python train.py --arch="mlp_mixer" --model="self-supervised image encoder" --dataset="microscope photos of single blood and bone marrow cells" --train_examples=97085 --image_size=32 --crop_scale_min=0.4 --horizontal_flip=true --color_jitter=0.4 --cutout=0.25 --method="simclr" --norm="layernorm" --norm_position="pre" --activation="gelu" --layer_scale_init=0.01 --parallel_block=false --inner_norm=false --moe="expert_choice" --drop_path=0.05 --num_experts=4 --moe_every=1 --expert_mlp_ratio=1 --experts_per_token=1 --shared_expert=false --patch_size=[4, 4] --conv_stem=false --layers=8 --width=256 --projector_hidden=1024 --projector_out=256 --projector_hidden_layers=1 --temperature=0.2 --residual_init="scaled_by_depth" --optimizer="nadamw" --lr=0.0014 --beta1=0.85 --beta2=0.999 --eps=1e-08 --grad_clip=1.0 --steps=19700 --batch_size=256 --epochs=51.9 --lr_schedule="step" --warmup_steps=590 --weight_decay=0.1
Rows from expert 3 of block 3, named by matrix and row number. Rows with one number belong to one neuron. Each number is 128 + 24 x the weight over its row's rms, rounded and kept within 0 to 255. All counts start at 0. Numbers have three digits each.
# up: expert up (model.blocks.3.mlp.up, 4x256x256), inputs 0-255
# down: expert down (model.blocks.3.mlp.down, 4x256x256, transposed), outputs 0-255
up.41:169122118145136174110127141102166130123196154144097161138131103141115178153140120117085116122145121099143155153124159137104119100129103133133143166117144088150084139124134114174119133114102136125144131125124149134116116115155100124170145099126122104127191171108143088123177120108174117142126128116106097080099134121124144133137105131107117160146121073140122157145131127110130134084127081095149208119138076092130155120107125139158092128130136119163159108201133094119101120108142123160137135147105140124062144182136147118149121156113162103141093133157143102136116133098142146128128099129111131169185139120132122126140098119118154133127123142126091136080192128121120115109105135117129116113115113145112164152123089128112106175115153106119108119148116138135118167131141109
up.42:165067130106132126127115099114127172036133064156127137091115096132157132155101133140130101110120089130116153136127121127115142141116110146081122172119161099140153078140123110129140152145130136132133130147059080146126096119186135191124131143116140133129116121101172100110144101153155083161139101143136118092141147136128131149148131143106139124102147096146135149127122148140089147118065134123128141146148128097162108152121115154100142133073139129160134088125127115157161149112126094123081144089128133144120091132199148146115117126128154168167121144107140141136100191160091131141115148067123103112112138102121110113139120132095127121134122169103163099134121117119119136104101129147136142166122118153125132125156133106113139142135139149132143098129103150106126113137138159
up.43:164150140110115159106158149146142127139079192098131122157094162166122146168133146146135121127145099085141142146124138110137076081117133116109094110117176122129101138173139149134131132127082133150157148131131124097117140138152172108146121135165121122101167127116139140122120155151114104148124143105151126122174082149091143181167138105141126111133112129135110127137100124107113138078135119134144134151149080072185155138121180123089129144110171110157114079142131170162137146137111146163161152157124117100053158107154110144179108157084126143114104131130093142133148145099135136131122117149131123126149121097124149104107118128157140139132127143159124133161094159149138098133171121122143159143142110144137138125144166105152119099129075111156114112142107104090177133116133123
up.44:175133095115135137134030123114118158114102143077112122127104130146060183129147173142148115153123082142128117163139102110159131164123125108135151115153095061117105153143121147154129135131132123129127115111135150099126128151112135101166109120125151153135163123108140135111115165112137116120156174143125175137157134135163129126173123134122116079159107144093141092129135151148136142077123143155103143166125158130166102157157151128068117158130131124186157126107126165144151128165144148156178129162120160139141144124153121115109083144104149178119156143128112121123190114126142120112141110109113122123112140101126144129070134149117151126139145129120133123131123128102115145189126137122122141135128142122118080120077159134113135101162135134136103112103133117111132134075145107
up.45:110124143125187116174158148128127106130133141156137110134172111131113137138136118125053139118132144126108092132125090131115128070120147137067127122126115112149082126131115118149115142102155164110105147152120119167120126105133142160082135111124123144135093121100106127125143095117090080153108128107090129142160140095087124117128129150169158173107169115133148140109154136177120133150150102162115126154133123092110135112123110119122125101148144136129142124141101145076125131067129104122119151105143150127045093117127172157140123125148098106151102145130164163095093129088106141139056120103122120163122132147139136120171110075134094140126084121109128150121123165130093147113158129135105158123126114126159142132153120167100139103124120136116130128156100130157087114196148122
up.46:130170122085123139131122118180137116032103141132128158075134095156123156139127151153125103124139120139125221091117144145099130117118135090128125137196163121129108149102095111103133118125157132069108148129082110131138132135113054065121131129141103154128153121126107153121135094150123135119133131097150127125129133127121101130127128134129113134121091117141131188173121150118095076138083114160140130161140153124139125130143134169114072126139130091122112147124152088181123169135106158143143139120101144133124163077136106132114134130133129110115103119145131122113127138146136122126121136097125096129133170113130136145130139132172113190121106166127195110107140125129130151125114130149154135158120124074119166145135164135135107132109140104105106131131132148112135097124133162
up.47:188098110148129148121120096110116103126136113153140142088139114155086142122086126127130137126106116133136144116178143129132113143126105111104071110108141092141129092111126149135088118162133135114106184061097142128125117127117127123123127148134151113092136159156138120184131098156130167146113092121146145108079106108147116156142130130131095136103094152140086120164079134153115116141109128157136137173105123115118132104136158145169156117111154129157076111090122103096085111129159087157096120112134123153100132114120135129103088138142136160148090117093142135122194098119168172174122066147130136146139139110143151102095151155103129109135119116118115140107163162141107108140095109113147137122091105132126120112109107160121125187177124090126088147129156139118103158105122139
up.48:104143105146122175147156163128176133141095127121134137113110089138146156141150111125062110133103157102131148123136119146116082039128157143092116151113138132121072121140124131105140158157124154163137125144115139094072113119119152144061128114136124118127135118148097149113111113130142164115177103119102132152145114109098141146156145126171122129150134103140099137144123136157119131061114100130154136161138138114119125099126129131142164137127122133118131142133160137126136124084123143126130152131127149105083109131139150098167101115116129138128164196114135118114107117066126139145126137121036120149143120133112119136099108148129130146112124096111148127119195117126139149175196064129156142134146115122084113123108136135145114149112108114114147130147097145158097104163115150
up.49:155129107121140136139100110092133170102146114112124104116143137147138143151074151142130149109172103146160127122192137137108135120144113157123141103065143110178129049131131117103150128146153135116107135122122111112172094111149170194126139142141139151120141080155141142114141159121148118138139143124174128138139136148144148116152152140061104123128149095144098129122143152130138158102095117151109174166126108088138057090173097098095159154116138076129126103099160167159128113129098093168089124116126110134120101151166116148109117123110136121141155142088102134112129153176115131157113111145123104127106121109124111101119107096128137111119117129116162137135154128097118146100122104132124134122109113109135144141135104163113123156137111129155143129143109157137088113148157207
up.50:143074113159138126131129140124121114125072150121117164174118105137118134140135110152127102139098122107145154171107132112139130118101117149119137186132157126104074096152104131132113130124086127139127098130151137140123123118112125093114114164140130124131126099101129128145164139146159121128143138083119127087090128129117137119125103134187161113124121137148063145151144144125167143127146120151127132127210133110127107135091122116119160163039110063135120107146092137137123139079155140145175076142108133114118108105104156132118113148106157119133119149125116140153141095119151129111137141080122140131172172127132058131126113094143117120142157110115162151144128131129101146155138131121138132080102125124179162117126177143135173124119166159110100111135106127183103102138103152
up.51:146146122135142134116138129129118165095165105117124143055077138139150149124053112125121120140116114101122145125143132122128123119108161106140133107101102124130123128134142114129132111123131139100137114124129121126136112120139190104142128128136142121187114138131156132118134120095165106129137124138162146130130126196125132130111102133122114161115156128101163094079132134123075109124101136151115141122060114120180160125124141131098106140128128255136126147122175134131133141095142164095089129119099133147116169145134113125113125118164128093099115121123141122147133137077124129138122174151134136118120166130111175075119128164171135131133121113118118057144126130151121184103097122135125141129087123099114114141153137133116115133124133117137127118138150099103140171137127104
up.52:127154123138140130122125138145125162158123114131117147156086153133135133137139100101125094126127124096119079135122133121143112130102134109142139108127096120096106182154150125132125098138115138123138137109112113151060132123131186092134134122151121111187106209124154138120098139107134107133125142144152130141133120146135127182132088130187113170123126136141190089099141101115056061127115125169129134117129128126126102124096132078143096133143128223134130158145089096118120115097130216069109102119108138114129103127134112131113132132132133101103106132153140142122121092077138143136117152124132162124126138110124174106134128140121151090125122102126116114167123131151127163138096136141121126120105119132130114127158166121131127131111148129118110132137138098137167116129141202
up.53:107138127109100148125052071154106114096100111155143142098094127135103113113137137151182137100136107105107134108141132104154125229125148141148077121118116127108183139183118129084158165141116092120096125118137135179118153131142126159070119144141127155129121135132155124136116150158115103143138087125119182152153133128142122158114148109136120099157134150121109120123130163129125129160160113118112171142131141122137126124165111120111140127094118120132099163092127143105140109144127109100123144100160121148169098124130115137095120127145140164138136132123103139106154098094140150141131112115117124114115107139161133161082112155131094126148113082145131111118192135153083118177164070134164163134089143134142149086120152133127137117129114162119128106103164097120163133146149150
up.54:138142122161131125142123113134128168126088187130128165127151099137135109141127126137113109117138122070118165136123142149127132114128135120129108158113139121092112072157098134110127121107139130101118155120110135122153132126102081139092148135137150104094134085097121110155112114143164153119117128097091122102143139157130119124091154135179156123120106106161069156198132152154154123125106122145110120141144136117113101149056136126109140190088121031122125123139110101160128137085130115142172119131139135134129142101148129121139134072118108091140065139139149118140131119137142133127120086116130129131191137133112078126132130117165129097121148085117196122135136129101126138137104134124150119086135123169172149143114175139140121133132148102086140132134132137193113129132117105
up.55:149152110132105148118105087162109172100103102145128086105135103137131120153114145119104117193142093151124135109143166112135107134093146118097109150177146134121166101130153155115130116137138133111129119114107106148114143103088152140123138157104069138140105127100117137145138120127165131154131113127102106097161149132127147146117121128108134117156138129142138101085132148128106159127106106138088127137162136086113107112106089134113121058086130161166149137148135158140172112079113137131124101098105117109121112144174143115060125137165131147156116144110162139126112138158077109154109116098143095102099101059142097109140126138076127142155119071119116124097144133136114084144125142102120153162129103170071126093125105142140136143151115140110119098151145081074116149137138139
up.56:152126105128112140126107131158152117137101110147117134174043105143142126139143144148135064122100104196137122118119145155124096138102143096074127124190112110106115179139118130117147161133146125147155124101136122099095157117187147110149158134135108131151126142120160158140177110163113135163133155111159117115150111113120153144147128132094117072151131140156119105090095111105119113106148111072112176125148116102142135129152118145119135141137122162169100127136171116142118164148103149116138150118086101111115123123090112127107154127113158198141132128085123155119137090145119116137125160151095101126156135122132119161139108093075130113142121150122155142118119125115110093157147157150124123151155126080130141114101132128136135162138131084126147130132081110067133168130099118
up.57:159097131099139119105133123121151099133129134135136140127141115139150118152133115163150137126112050118150129143118128138124130140115111095094119142102156112136143162168167130120151107079015120122161149112136143129143134089202111157114125121154129125130126140064179103136184161143117062147140159107150112123110129200146125119131141116110103159114111108126145156118131116100103148107107124139113127150126132100120147145129124122140109174135106156157134093161152120120165122134134127079139159135123116089105129120129130167129136120153154174109118181084132162132134145109125114106132135109120095131100153160131202069113113113081100169132134130122135131136136120148122097112092146144134147124143119132137134137133136146107128145141097161155132106138122105120158138100155144
up.58:116151055131122096154101168107139116125154116101136153132083109122123176118130101113108144132117122144124121171121097122121172136087127125146152144115116075165128099117122125157141144090131110149139127120135149205114143145169130122175125120130153147144157138156105140108152129122172131114122104093101138133132162126142103132112114140146130143075116135099117130121155116127129149108141109133137153118140098087086120144115143120099097122156148119187157121152095142099109105127128116171155122149136151120151108124128152124098191132099148173094081124107087139125104136140152132172114146123133110144146159081145126137214127094151105127138130152117139137133102144117142136102134176072114101102131172109107061141092107128110120128152150126135133123127165134143118116175155100
up.59:130170112066126141137131126191117125082069147112131112063063111150113164134121145149117110103151108143141175146140132150097139125130159096115131127155129109143095152144105128113091141114134140105133155126092080119095115128116084117121131114123119118120128122106131190131125094155134140143124104119127126144142135095132099179165161146099129146130118114161176141133104159129112088124108102125154151166143113123132165117150123134167137154098135112134106149123109163154134156138117160147133118121141143104128163091154105125125142129109139156125089143137071115132142136136145142131121133121134086137134123107115143149118136120124128186127101138109225170070135131097129081151152131135147144191152115075131156141101143134130175175135128141121103124140103106135132114129126132
up.60:121121123119134146142129128078154099131140091141125093140109134122127121145144134149119105139128162111125121129117108095135096121070095121108098131115167126077100116138119122131080148142094141171115196112086085093154148114139103143090110106088090136118138126136119163129087129052115091117124136117159120128123101102117139135112126143107117138107095112110089110124119129120108086116115148150150158188109107161154125138108144139130125079140157146135139132092118108120105126147128145106149108082148152187137100129131167144146151166109129165158128142133128141109117150115155139139097136118085109155189131088097123165172151181080121151157117136100137114149132161094152101177133139130150136113155124121136138069098118097109139125116170117130106092157119138116138163129136142
up.61:117104115109137147115114118076124117115186116104125106093128119132129118141154148144147114115124107125126160094153150112148125164124125137157109165137140109108138101136162142124130169166137119119079147067095106129146152139132138149160146121108115080127137149119114107135109165180125139119161045123105125140068117143133126165140116137116156110109142130142133142113124098112108153144151141120123144129150115145151146132102138113150147082137126125147106149117093060118120124119130168132121087169144061130141156137136110174122125142145170153124144155153116151143200138110133126154125095148130113153169139104129151152104115168104112120148123133115130122149140134175120152160126135112138129112139035121136122085134097102111146204139122122169104121138140119123125165130105167
up.62:153103099159120139142123126141135170133127142110144129135117113126106126138150149134094133125154138160157136137084145115130121121104131137092120102146134110128137090140083135117152125143137129142113107088129106148127126089125162141134206177162157086154155080139165163130120137138177141153095122115101121155129144129124146122099143124125123113128115128090144137106114130134154122127126089142114126121119129106107084111108107119088146180140151121128121091163181113169140149132066094136142139119150111145121135164098126153126104072121101139142136162122116148112167090119098090147076164101109158129138090131122080142102078130099086140105182151125151166125178127113111130132134102135128230144171133111169117129123135165122141145125144095153141141141120138141100126136125101
up.63:135090132139101144157104113132114082137104128119135149186116082156148136137168152132114124145112121141127130137097117131121123121095134134134125152182116120073117151132128133121141111129112155157122102107141162148083099128133121094102123124133116146114108162093116137131123117177112158122174129125127131108124131087109109131123104153174173113124135132127121113105119110086127118124189093110135140089166107109162192126129154124147124083104100077123133127137093103126119129118141130115155102146135130104127121096132137095109109186087224142124108093157136144148151123108143147131149073094132152131112165117141125152138124105128147121143172149101083164146134129161114099143143108148066112084111130193135152087143133142106146148130152145103113137151115130092146098134100119
up.64:070137079173169123145132158132101100132159140127139122143133120114133111136161116105054114161122157127112126109137096132127091110145138133135145163130157124102121136113110114166059169164155167149099116104097140116141148121139115113095117131123157154112104141101116137122143104163123135130133137111100090173110108129159148156092094134130126165158163072117137135130125135136142113124118126096154150136140144150114135157125133155158137109137116119131107161154148108114094092111131174115095165088101134154087103129120135134133092159169157129163175146173094076083116128106130138138125152145146126174165165166164149122092082133118114149127124132115117120083182132107124167147118070089142138089128139109151147119133114132133098123104171124121125161111147120137107133118118126
up.65:141123090119130154130094116153129127139126141124132080117140116123161110139166139137127118088143140128146141082150165106104057121112145108115081121133159118095096098153136156136114141146147149129119195085070070142140180124124139115111151094087102103135148125132153127158095132111117099159117128155115063138168098123144135154096151142159093126149117102147145094140106105148116089123096138105130101144100110155087151134099109142101130128123201161154129098128110102163129142142113098115128140111157126171125134134138105139152142106110122154132109173134113126092112154077109118119098148142098133138186065104140121130134184165092116112130132091110124131134153121102144130134109160099148163131149136139130095118124108086141102141119153118136143101132157141120144133123148122
up.66:176070141076119141130091124104165119138121089130101120137174118147116150149087153142109155105125090175139149107126116118111135110077143139132136136109143113135082100118141171144124103126146149103150114126146191144075144108110090150121128112097127093121119098111117121117143146125140144136143149144113138150133144107140124114128088145132131129163120108117105135154036141085166149079141118101141153110143127148070151149103158127092102120152147085142102118128120128172119086127161108092133103123140155156108144208161124141140116159110151159129140135149119115106137120124123126095116078135099166160160152125115082175122147179126119117129150140107141141112116114119128123164104138124102148086157113174129139137104142117115137136120173126112133143139105099132141142147155124
down.41:167164157091133173115097145113155199113109129120101098119160154107108155171168101111137139132109143121113158143160162112090124117124151094117144088170102115152150115173116133110116121084150140125152118123149170105121127093112157146118148142134110076110161111178150151137148128161153126130091120098128088119129098147104159171146142168128130153151109134122095138145109127146092123123142130159092146130086111141171145128166175083149143145146127117156144104147134120110109129149146142117091100109133166118133125118112092194129106141084142144135119113127051104154161136117126111124095078127141144107130097100110102112130113130155182125168146148131127135114120129135149120139062104098115153129143116140136125123136137132150139160085119117132141155144116119103135119151083121
down.42:070143134107142145186132130117091124170148159114110121132114140138125115155142124087126135095114132171118100124109125112103159145159196132113145120146107114103132094137120125117083184114149140090113146144123126150099124116124130096143120106108149131081113158143128149119105091133115185131124128158129097119149099157098139119111167131134163163136163098167115121166138134202150090124112138132139107131091149149117098141111119088134148144125123090169162139144143155106093143147129157121083140125104129137112138113109101117118118110134127110139093113148089140125122107114106105138074141187167162172155121146134142129123127112175128124082140153143130088114115138114126099122168100095115098071148171121115146124106149128135145088157166156107118142142119145162138138179111099
down.43:116105124111134110156144132114147146143145116132166151151133104082122128106168145104113108082138175170120156136077145176122149113144151160163141120113085141109157164059107127127103119133161114132129102140127108138129105133130111169168132153111147107110116111139130157102155171136138160106107140139130156116091127131155141110108110105151093141059102142091121140127167119154177134120133162138151099139142080128104132080103106149136163132152140127098125114138098145123083124133106106145111155107101121176093112125139159134140141151131126133083157107133194115124115119153119158131130165145133117085149118126113149121126171144121154138111124135146154115122098116157202138151122151074129123086099131154134156125117125086143128140090161143086100143094170145108094116111132123
down.44:128112144120113170158136102128173131124130138155119120134178132163170115142154171118122140075140133118117125104120178163109104106144137168126131124165166132118126152114151144132138152161120207153092109149127132142108120097139136148141138133101167146094108124112125120168127145113146135159140114139154105126118126111099172151136116156107134119134117102065129134139126145145160115125110049128097127130119087130123148133132110108107147119127112143129123151139140122120139167131124141112102124151119132142084144112111083140110159098166151121138139148122136155110115119159105138146100104103087136132137123133096155100120122156118115122142154118098115154118153177129133122138130115127110111131187080139130147054132137144146109121156161108111116143254137107158078130164134136
down.45:118121089184119111132129132120116129152130152136131127099132132154172104150132158111120112114145123096122092153137150154082122141144162156124096134164118113162132176163118059153159150167110110130141075110206167105128134086144117114093118106159135097165120153154099127117154103159125150097157177143139125156153124136140156145121124128104113141154147093113146121160116171127117125141148132102082113152111150118073143125071139143164178119129143136110128141145119125155098106143073134122127113101126145137121111087100119119119154103116098081160146167129146149082116130136079150116125115121114143146101147138116148122102104113103152132111144137129082152109105119090134089099131152133127067123108137116106155125083132147140113149147146110081124123126103167116111158104127135
down.46:107131139192142131159146122103126074175169059107110125114164132098135118115117106096134116150127138113129132153110140147156131131132142113116108243091152156096117144161154102166158181151152121120156133138132117141117147143118059085152109122080122124137126181107083116117150104152100159103134088148101103128102143124108129100134108135120128136132137135125146160114139127146136128135124128147105146087121168128118094142107120132172109123091122136101156151104116074107125094093143110043113145128125135136123124160129139097129096101125123108163136116119180162142114117118114149155128119151143158140138124179136146103145091099123137105127133119138128128168158146159108149143106127107123117095103128121117094121140114127108105173141122137142111115149112127160127144128120140
down.47:114127085127153133132118143100158167121136128110136143172141112099082108126170102151134151112143159141066122139127158139103120132167110126144094124125119108126151132151152150156188093131123133145149137140119110076133089138129125110169172097158118087159121110145134165112086117117122090104119162114109078114122101158138107119094150163152080128100105096168125146098154146065165124127137132113124084116148146144105132152096063110142096135115126116096157144114122133147124122130136139122102137131104111118138118139119133122143101149147129139150123095111146110162128128131130129100140178149155097136109116129128123132131123127133199133111156111149179080117125092134153165146164182144138143110168136157129149152079118119148119138104154133131096117101073119062138130147134144
down.48:112116121104106124139133148127123156164103146142130126140145084157150139150112143111094137068163122131129079130109116150117119102117159164109171106093145090104139157134143117141164122097121131158183154144129148164100141113107115128148174116156148173140138196115087143113172126124125127105126158163141114122138138129121153092153181109155134120110134138125160124144132114138121098153171129126126161124131092131046123102093089145143070143127125149082141098142110129121120124145098102143109160095097118138094114164114140130165147140108114093122115140118139126115093137136125193142136155137129123113114120115118085145130141110114102107163094158130112147143106125150143143140121153125143101120099150194129186175128095099113115131120112121097125167124135168101103137101156089
down.49:067094128045107136154117121084118095130146185128137078126116124187112109134124115111136136085136124162152139097100108126143132132141129122146120124135121115091170116106152137108074171135125122123100139109092067184110103141171090113130169146127153120096118139103134108124135137135148120136118135114108111105138094142114146103095187133103177131103133133124134125123123118160111134147090115157108122123172141105113093135095151165157115152162136149136144124134163129119112105148162161147101184104113135188121124126115129112090124107122105131132099167127139167125127140126098143120123155109174140147142130149131118119097113109115137079144138117123147136122146099127101128118188142144138133120158165100149133128153121128116127065139128120095072116106134146137183115121103134
down.50:109118117098131121155142126156130104139197147129110083126136132119139135120071135115147146135092132150121129086124159119096083128171126126134204138137122125096121128102149105140141150151135144123129142132124135094126141132146085125146145116098110127114157170143107120122132105095113122112151120089114087150120095170143115104118132126097159150121148179152121110137134101171138104108103126025175170153115080155103096114124120168162102113163138173119169170144145083120117198117107161132098136138155141145114129141141114097138100084074144097132091105110154149113113158135117121104100145124149142136150117169113143136127148155147116117164132136117134144148120143121154125096137119115115113125077130090143124159109125117158127128148132133164126146131107157094165113139124126
down.51:106114127184113109152146119114142062179189106119101122122145137114120110099111121158144115133125135124120150125111154130136132152182131114126136193120167162124120135134105114154134185132148128103126138141116131114100134143156035113145121114086113123144175158118108094112148106155129122120124087098113116089085136092114136103147124129145138105097132169148131165169121113137137113120120132086120141119156118141083100115082103116202112112159131130099125136144097060138133122128126109097131149111161138136131106143144137086105106101090118125154101118126168164116113103141138125163122149145139115157151133180149161176116099107111116139156154106127147144107167156130134128102122125133122104110117143105145130140152121090133116170126130134126096070125106165130113116144104140
down.52:102123116189125124152140127141141072133176101106112135100145118106129112100121123133129148128130111122115169146163163108132136140175135131127140222106144129134133121141114104132149181158131121100138130134112134115102126144104062083134130157091096128108179169119076099124157101161120150118140074101109121115083179089118112087125154128131159118120141138126131183159124140105142101131127103060131137138163111140109110127099125155174106125151121136093115142117125070145128123092142107079097151112141135141134132115140123081120104091101139115145152111144149142106119136131125143132105145144120154157142134180136118094113095138159108176151138105114134095139145149111113119095123131126116121117096157081150145135099138141147112186139130144140120100134106145129109116136105147
down.53:150122120135154108089116115109154124126118145126131146118176115117117113118110103117175125153088123118126118125122150164140117137103085117103128132179110175137128137136134143107156107112131092113141135110077148122163108149117124098138137118112164102091133070094166080174131123172103120161159155133145131113120130126140119149135137126115142123162133190076120129143106099122114143116107087140148056147108162102123156135110101142137113127135140105106084122112129123153125189124154140146134115112128152119170110132133099168100127120135143146103142151130157176146162163121138084153152135144114119085107124126105109097142148126094134113104136120082104127123119155132148144087123140131117123126164124075111046111111183143173160126157132113149141131135127159108069122085149156
down.54:109130111110124127138132142151123079135204142139120088113130144099161116113085109156137125151079123129131126098120144132105111135171118118140158133129101139144133124127118124131089165144117138137134103129114123131112140123185102112177128129121122111130135190103101099112117111135147128150166120100139117128083115127114125120113110101073136116124135145171160100102144090144140128124105106015186191130109108137107118117116120107157101061171127145113125167123121079142144170122142123143112151133153149127123134158140158096107117143095151125114116137129171150131114148120107126144114159108161143131119158182106192137125119113118134143156120110117125146130108153109119130084146124115113130133087136069149111146150142116121172132144132130154119098148095099092119162138099132
down.55:135111085122131151125130116142101165146138130158158122161132138135132138150124145134136133139141113169098129102095130077148104136159135121101141122142106079127142123142136119107083154170116106089109139088087139108143111101108150073105141147126095127137097129153137113096134134115170118142124111143114095088120132115122126118122115145093150141165153070151101161113110177127172109116130135145126139122132127159122114135115116117130103100157099124198120108139131142182123092139107188131087115090117124118144154118095159111101127179173154165162094143127133106111145069138121139086137107135175148137139108078157161164074137130154151149131125135143118106098155119158108114134127103089148096131150143157134150112113086152098125149125154156145173122135106084126150167122156150
down.56:077142136104119168137078139112098144106128145109120092138098097126085114151133104123116110142085127156120088126143117120128101142110159127134095121169108118127128131118091159093101149122144139098112095099118135180113134124161091162125120127100161170130102106076134171145124141148119121126111131141139105164180131143132145119091153124156121198159150159171172129126163119196098124122152121138125099143168156125098128110102110162097167145130162161150160112131113150114158142144130120120128165113143124136127144128142161107115132114120143122154128157127126167102126162106098128153113159121118090141094121144128100130139131104137129119112095121122116112150173128081108144123190135107155116083153129119143100141153141155104155051145146101072101131135149125124143129156134090
down.57:118143155103137119150138107117112128129160104117104103126135075104119127135167079086149141106101159099115173119142188129113139134139172167109128111152128110128113090092121136160047125145134139114150111153090174134155154112094133102127098134105104088172143132139121135143158128141132152107115119127156143122053093180131148157125098152151155133074119144094145128106142131190111112121134120130138138163167099136114073122128127078149077110164120115123145146102111120123114102083161145133124129087114123122106144146132128117140089129088095124136163119153089135093135154117163138128102180116126171119149104122111123147128162116158145118112145139135170127147143165125097127134124102089150117137136149124074146120155138118139141144129142097115108134109138122172117093124112125
down.58:127102136114129204117103132119117122104141151166094105116063143116089171107097120138126134119124100121104142096109128141119096129140122139124117131042150127104096120116118113123160119121141203098134117129118155104109119114142103147132125168110160100114121133104130102143116110137150123143128138135097178134130131116124112108139177213127118116132157125110132131133101155131164138090123092132141136103142153106090146080142116183091124145160115129175114106101158151166119140132137142139126137149127174131156097097144126163122130126105163105135136164117074159119138106110169133144157138150119139163136104129120078112095118127113157109150118119119137103143141104113038126163135148154139138154118113118143122169151123137139139141147095127136127120104188127096136143093136135
down.59:119179124186145131166136134097100102157168090089145133145139111124150117120119135083143120117121155116116171153129125157131130134115157111129129198123147156099092143168141140155158185147141111109143148124145134132132159125138119062168128120112128094151148168105104109123145090128120149111127081151107077092119095132114126108143084127111142137145150140116151148147142150127120102137103102159129144108082136132125100139125106142136080128092101178113145153112155076105104093116119134067094164112115132143126119140122091127150129112111141095143125121165118177161126081113126137209151114156142152155143097149139109106136125095101106101115139144116136114153153155124111137112083127113117117106103139157136108126172133122120090156141126140135104160140099129157120133161160141
down.60:146118135133108143162131159152140139120115120140132152127118138135108151125122124138125128131127137134129151118180117136106101114157135125148103127113139122145110143133106108135177101095109149170139082151151135084126119155091177122157118139161127153148134146118094102136116102118119124137148065073151124092153124097113108132124103125112101106132141124109119088131150148066141154128133111113156142062156084116145150155170132153114169097138144135144115163077172124107115118138166131144138137153127147137120112115117122167147101191083166119071157185126104099154110089100141104136147163114109099138176108124139112158136122179085106127186114117126138117115110122065126162117113105128127152130110125158135113166107142157112111117129130114128157152146102085138084089143115095
down.61:105118091130153141126156152079127138158131124138106126079129111115179112115171134119119095086143106112102141156134167133152140127123059137158093114135118100155110114143127120149130121163134153133162156134105137144133110135109160120157167103156133111097160157144075128118146089135145101114126200101142138081115085140149129102146130155114102165145093176140156129103137134122160083128111118131138128107103127126124143120102162106134133094140120112055175156123115125161112110170088127152112094128108142138109101122137137148153090138092114145176147107131152106133134101131134136064112128126135165138137131112128144171104139136184167092120151123127103108163123153130178133121107126127130093115130172140122126116111138127159130139147119146143121162158079150112106136092097090
down.62:078141133108111163131121148100129095157116158177145093158079127084132093089159109139107082146151144085120082117130086164130109123072161131094129136112139163141162100135107174121100109112149123114103113098108158157096142116182129125133105114144151151115080114105133131140145107146165104149151179133169118143169122142115143115108107101138173117135114172132125147154100120164135105143147106122119120157097127138095131088091078174143187112140144159125124122150145154128178149137106140110140172128094129133103128138117130109139144120108141134160129163165172163136131134124154141152130122134138130125101111170147169115105145115132120108112096113125076119105158123180105137137167153143117083117166134122106127139167111111123147131132129128114123089144121136131150152143102122
down.63:125116106133121115136138132113151107131180153150106130153169095132150127111153123147130162125114172121161124118132132127131116125140130105148131116070125139167134142119143128165106126146149139148107152154139110092146144144135125150173117100160135121143140148143130075114126109064210095116136118129155096126069138094122164085145132116092112120106101134168090122099116108089137143121102126090157133098083108175138104133159156170147105114175120138121153137112119082140123116132152111150136158106129146111110133149130150128130095119103112107128079108116144116155100108140124122143146186125151134140149143144116125148135112086120140099164105123141209141104135143135135132135084108173123103135099164126133131141187086126110141130121147085161093097131121137149123172176097105
down.64:155141127139167155121132128154105120106117118133140105117132087131114156109082131116127120113107142120087142127185092125094159141153148107157117125085139136143103111136160095169082121140145143125123148123143124110161108163111107107129078153133109118146130190112125173115174099102150163125113133138110137159151112169120086129123104118109146157106125147127150078120176088134151146148103146160124146097148159107079148118131121116091090070119119099155091123067140170113125078127106126130137114133137095131147168118119128095103138143105122145120156127139119089136120139083184145091105154111132150156130127103131137125121155143122145131136078113131164163153156084102164130167123118131137118129085132126128128145134113155090105122144130143101123115175112102153181120151078115
down.65:124173087121118123137096124145110150119123105074167136130109129151123133118106145122113098121111111177156117129132128096107134123108101099150110122141111121116152134133081166088159158130139139141134133110136146181173119132155120129174122136170163161134132104094111132115136174143104109125129055080120153104173143088133176113117120087099123149130123144124122177151142113111141149134139142098116161069146115093110126122126121157116141098115128136147142179130155118104127117129108123137144108142180067110161104075154116152114132171111142141138169137113166145149133091140113117125155119125131094126161127131132122143137135140149081109166126136127132133159140095082166155124138128121117109139161107119105094137119132124085130117116127105154100115169116038119132125178115094
down.66:152146098202121139135091124139133110097083101058157123097112066156100119127194136104157143142150125095113115214143194146113101131095112141156117124150101089197122086160161151123133101108139115120103130116126137115155135115090154128167141151151141111189155138115122128174154104144102150100143132125138147147120143082142153169143109153140105098106112120111113179128127141118081080128171101129111089138124103137140185145131101133126122112138122143137129121113117115139159096111144105133133142126138094138132163127127142108125112121123126146143076116124092114148122145135109155154128119154106133148116099116150121113128116141114110118128141153104096104135117151128072108118125137105145073111149136112118136145106125132111089146128144102114135157132101121125117117140138160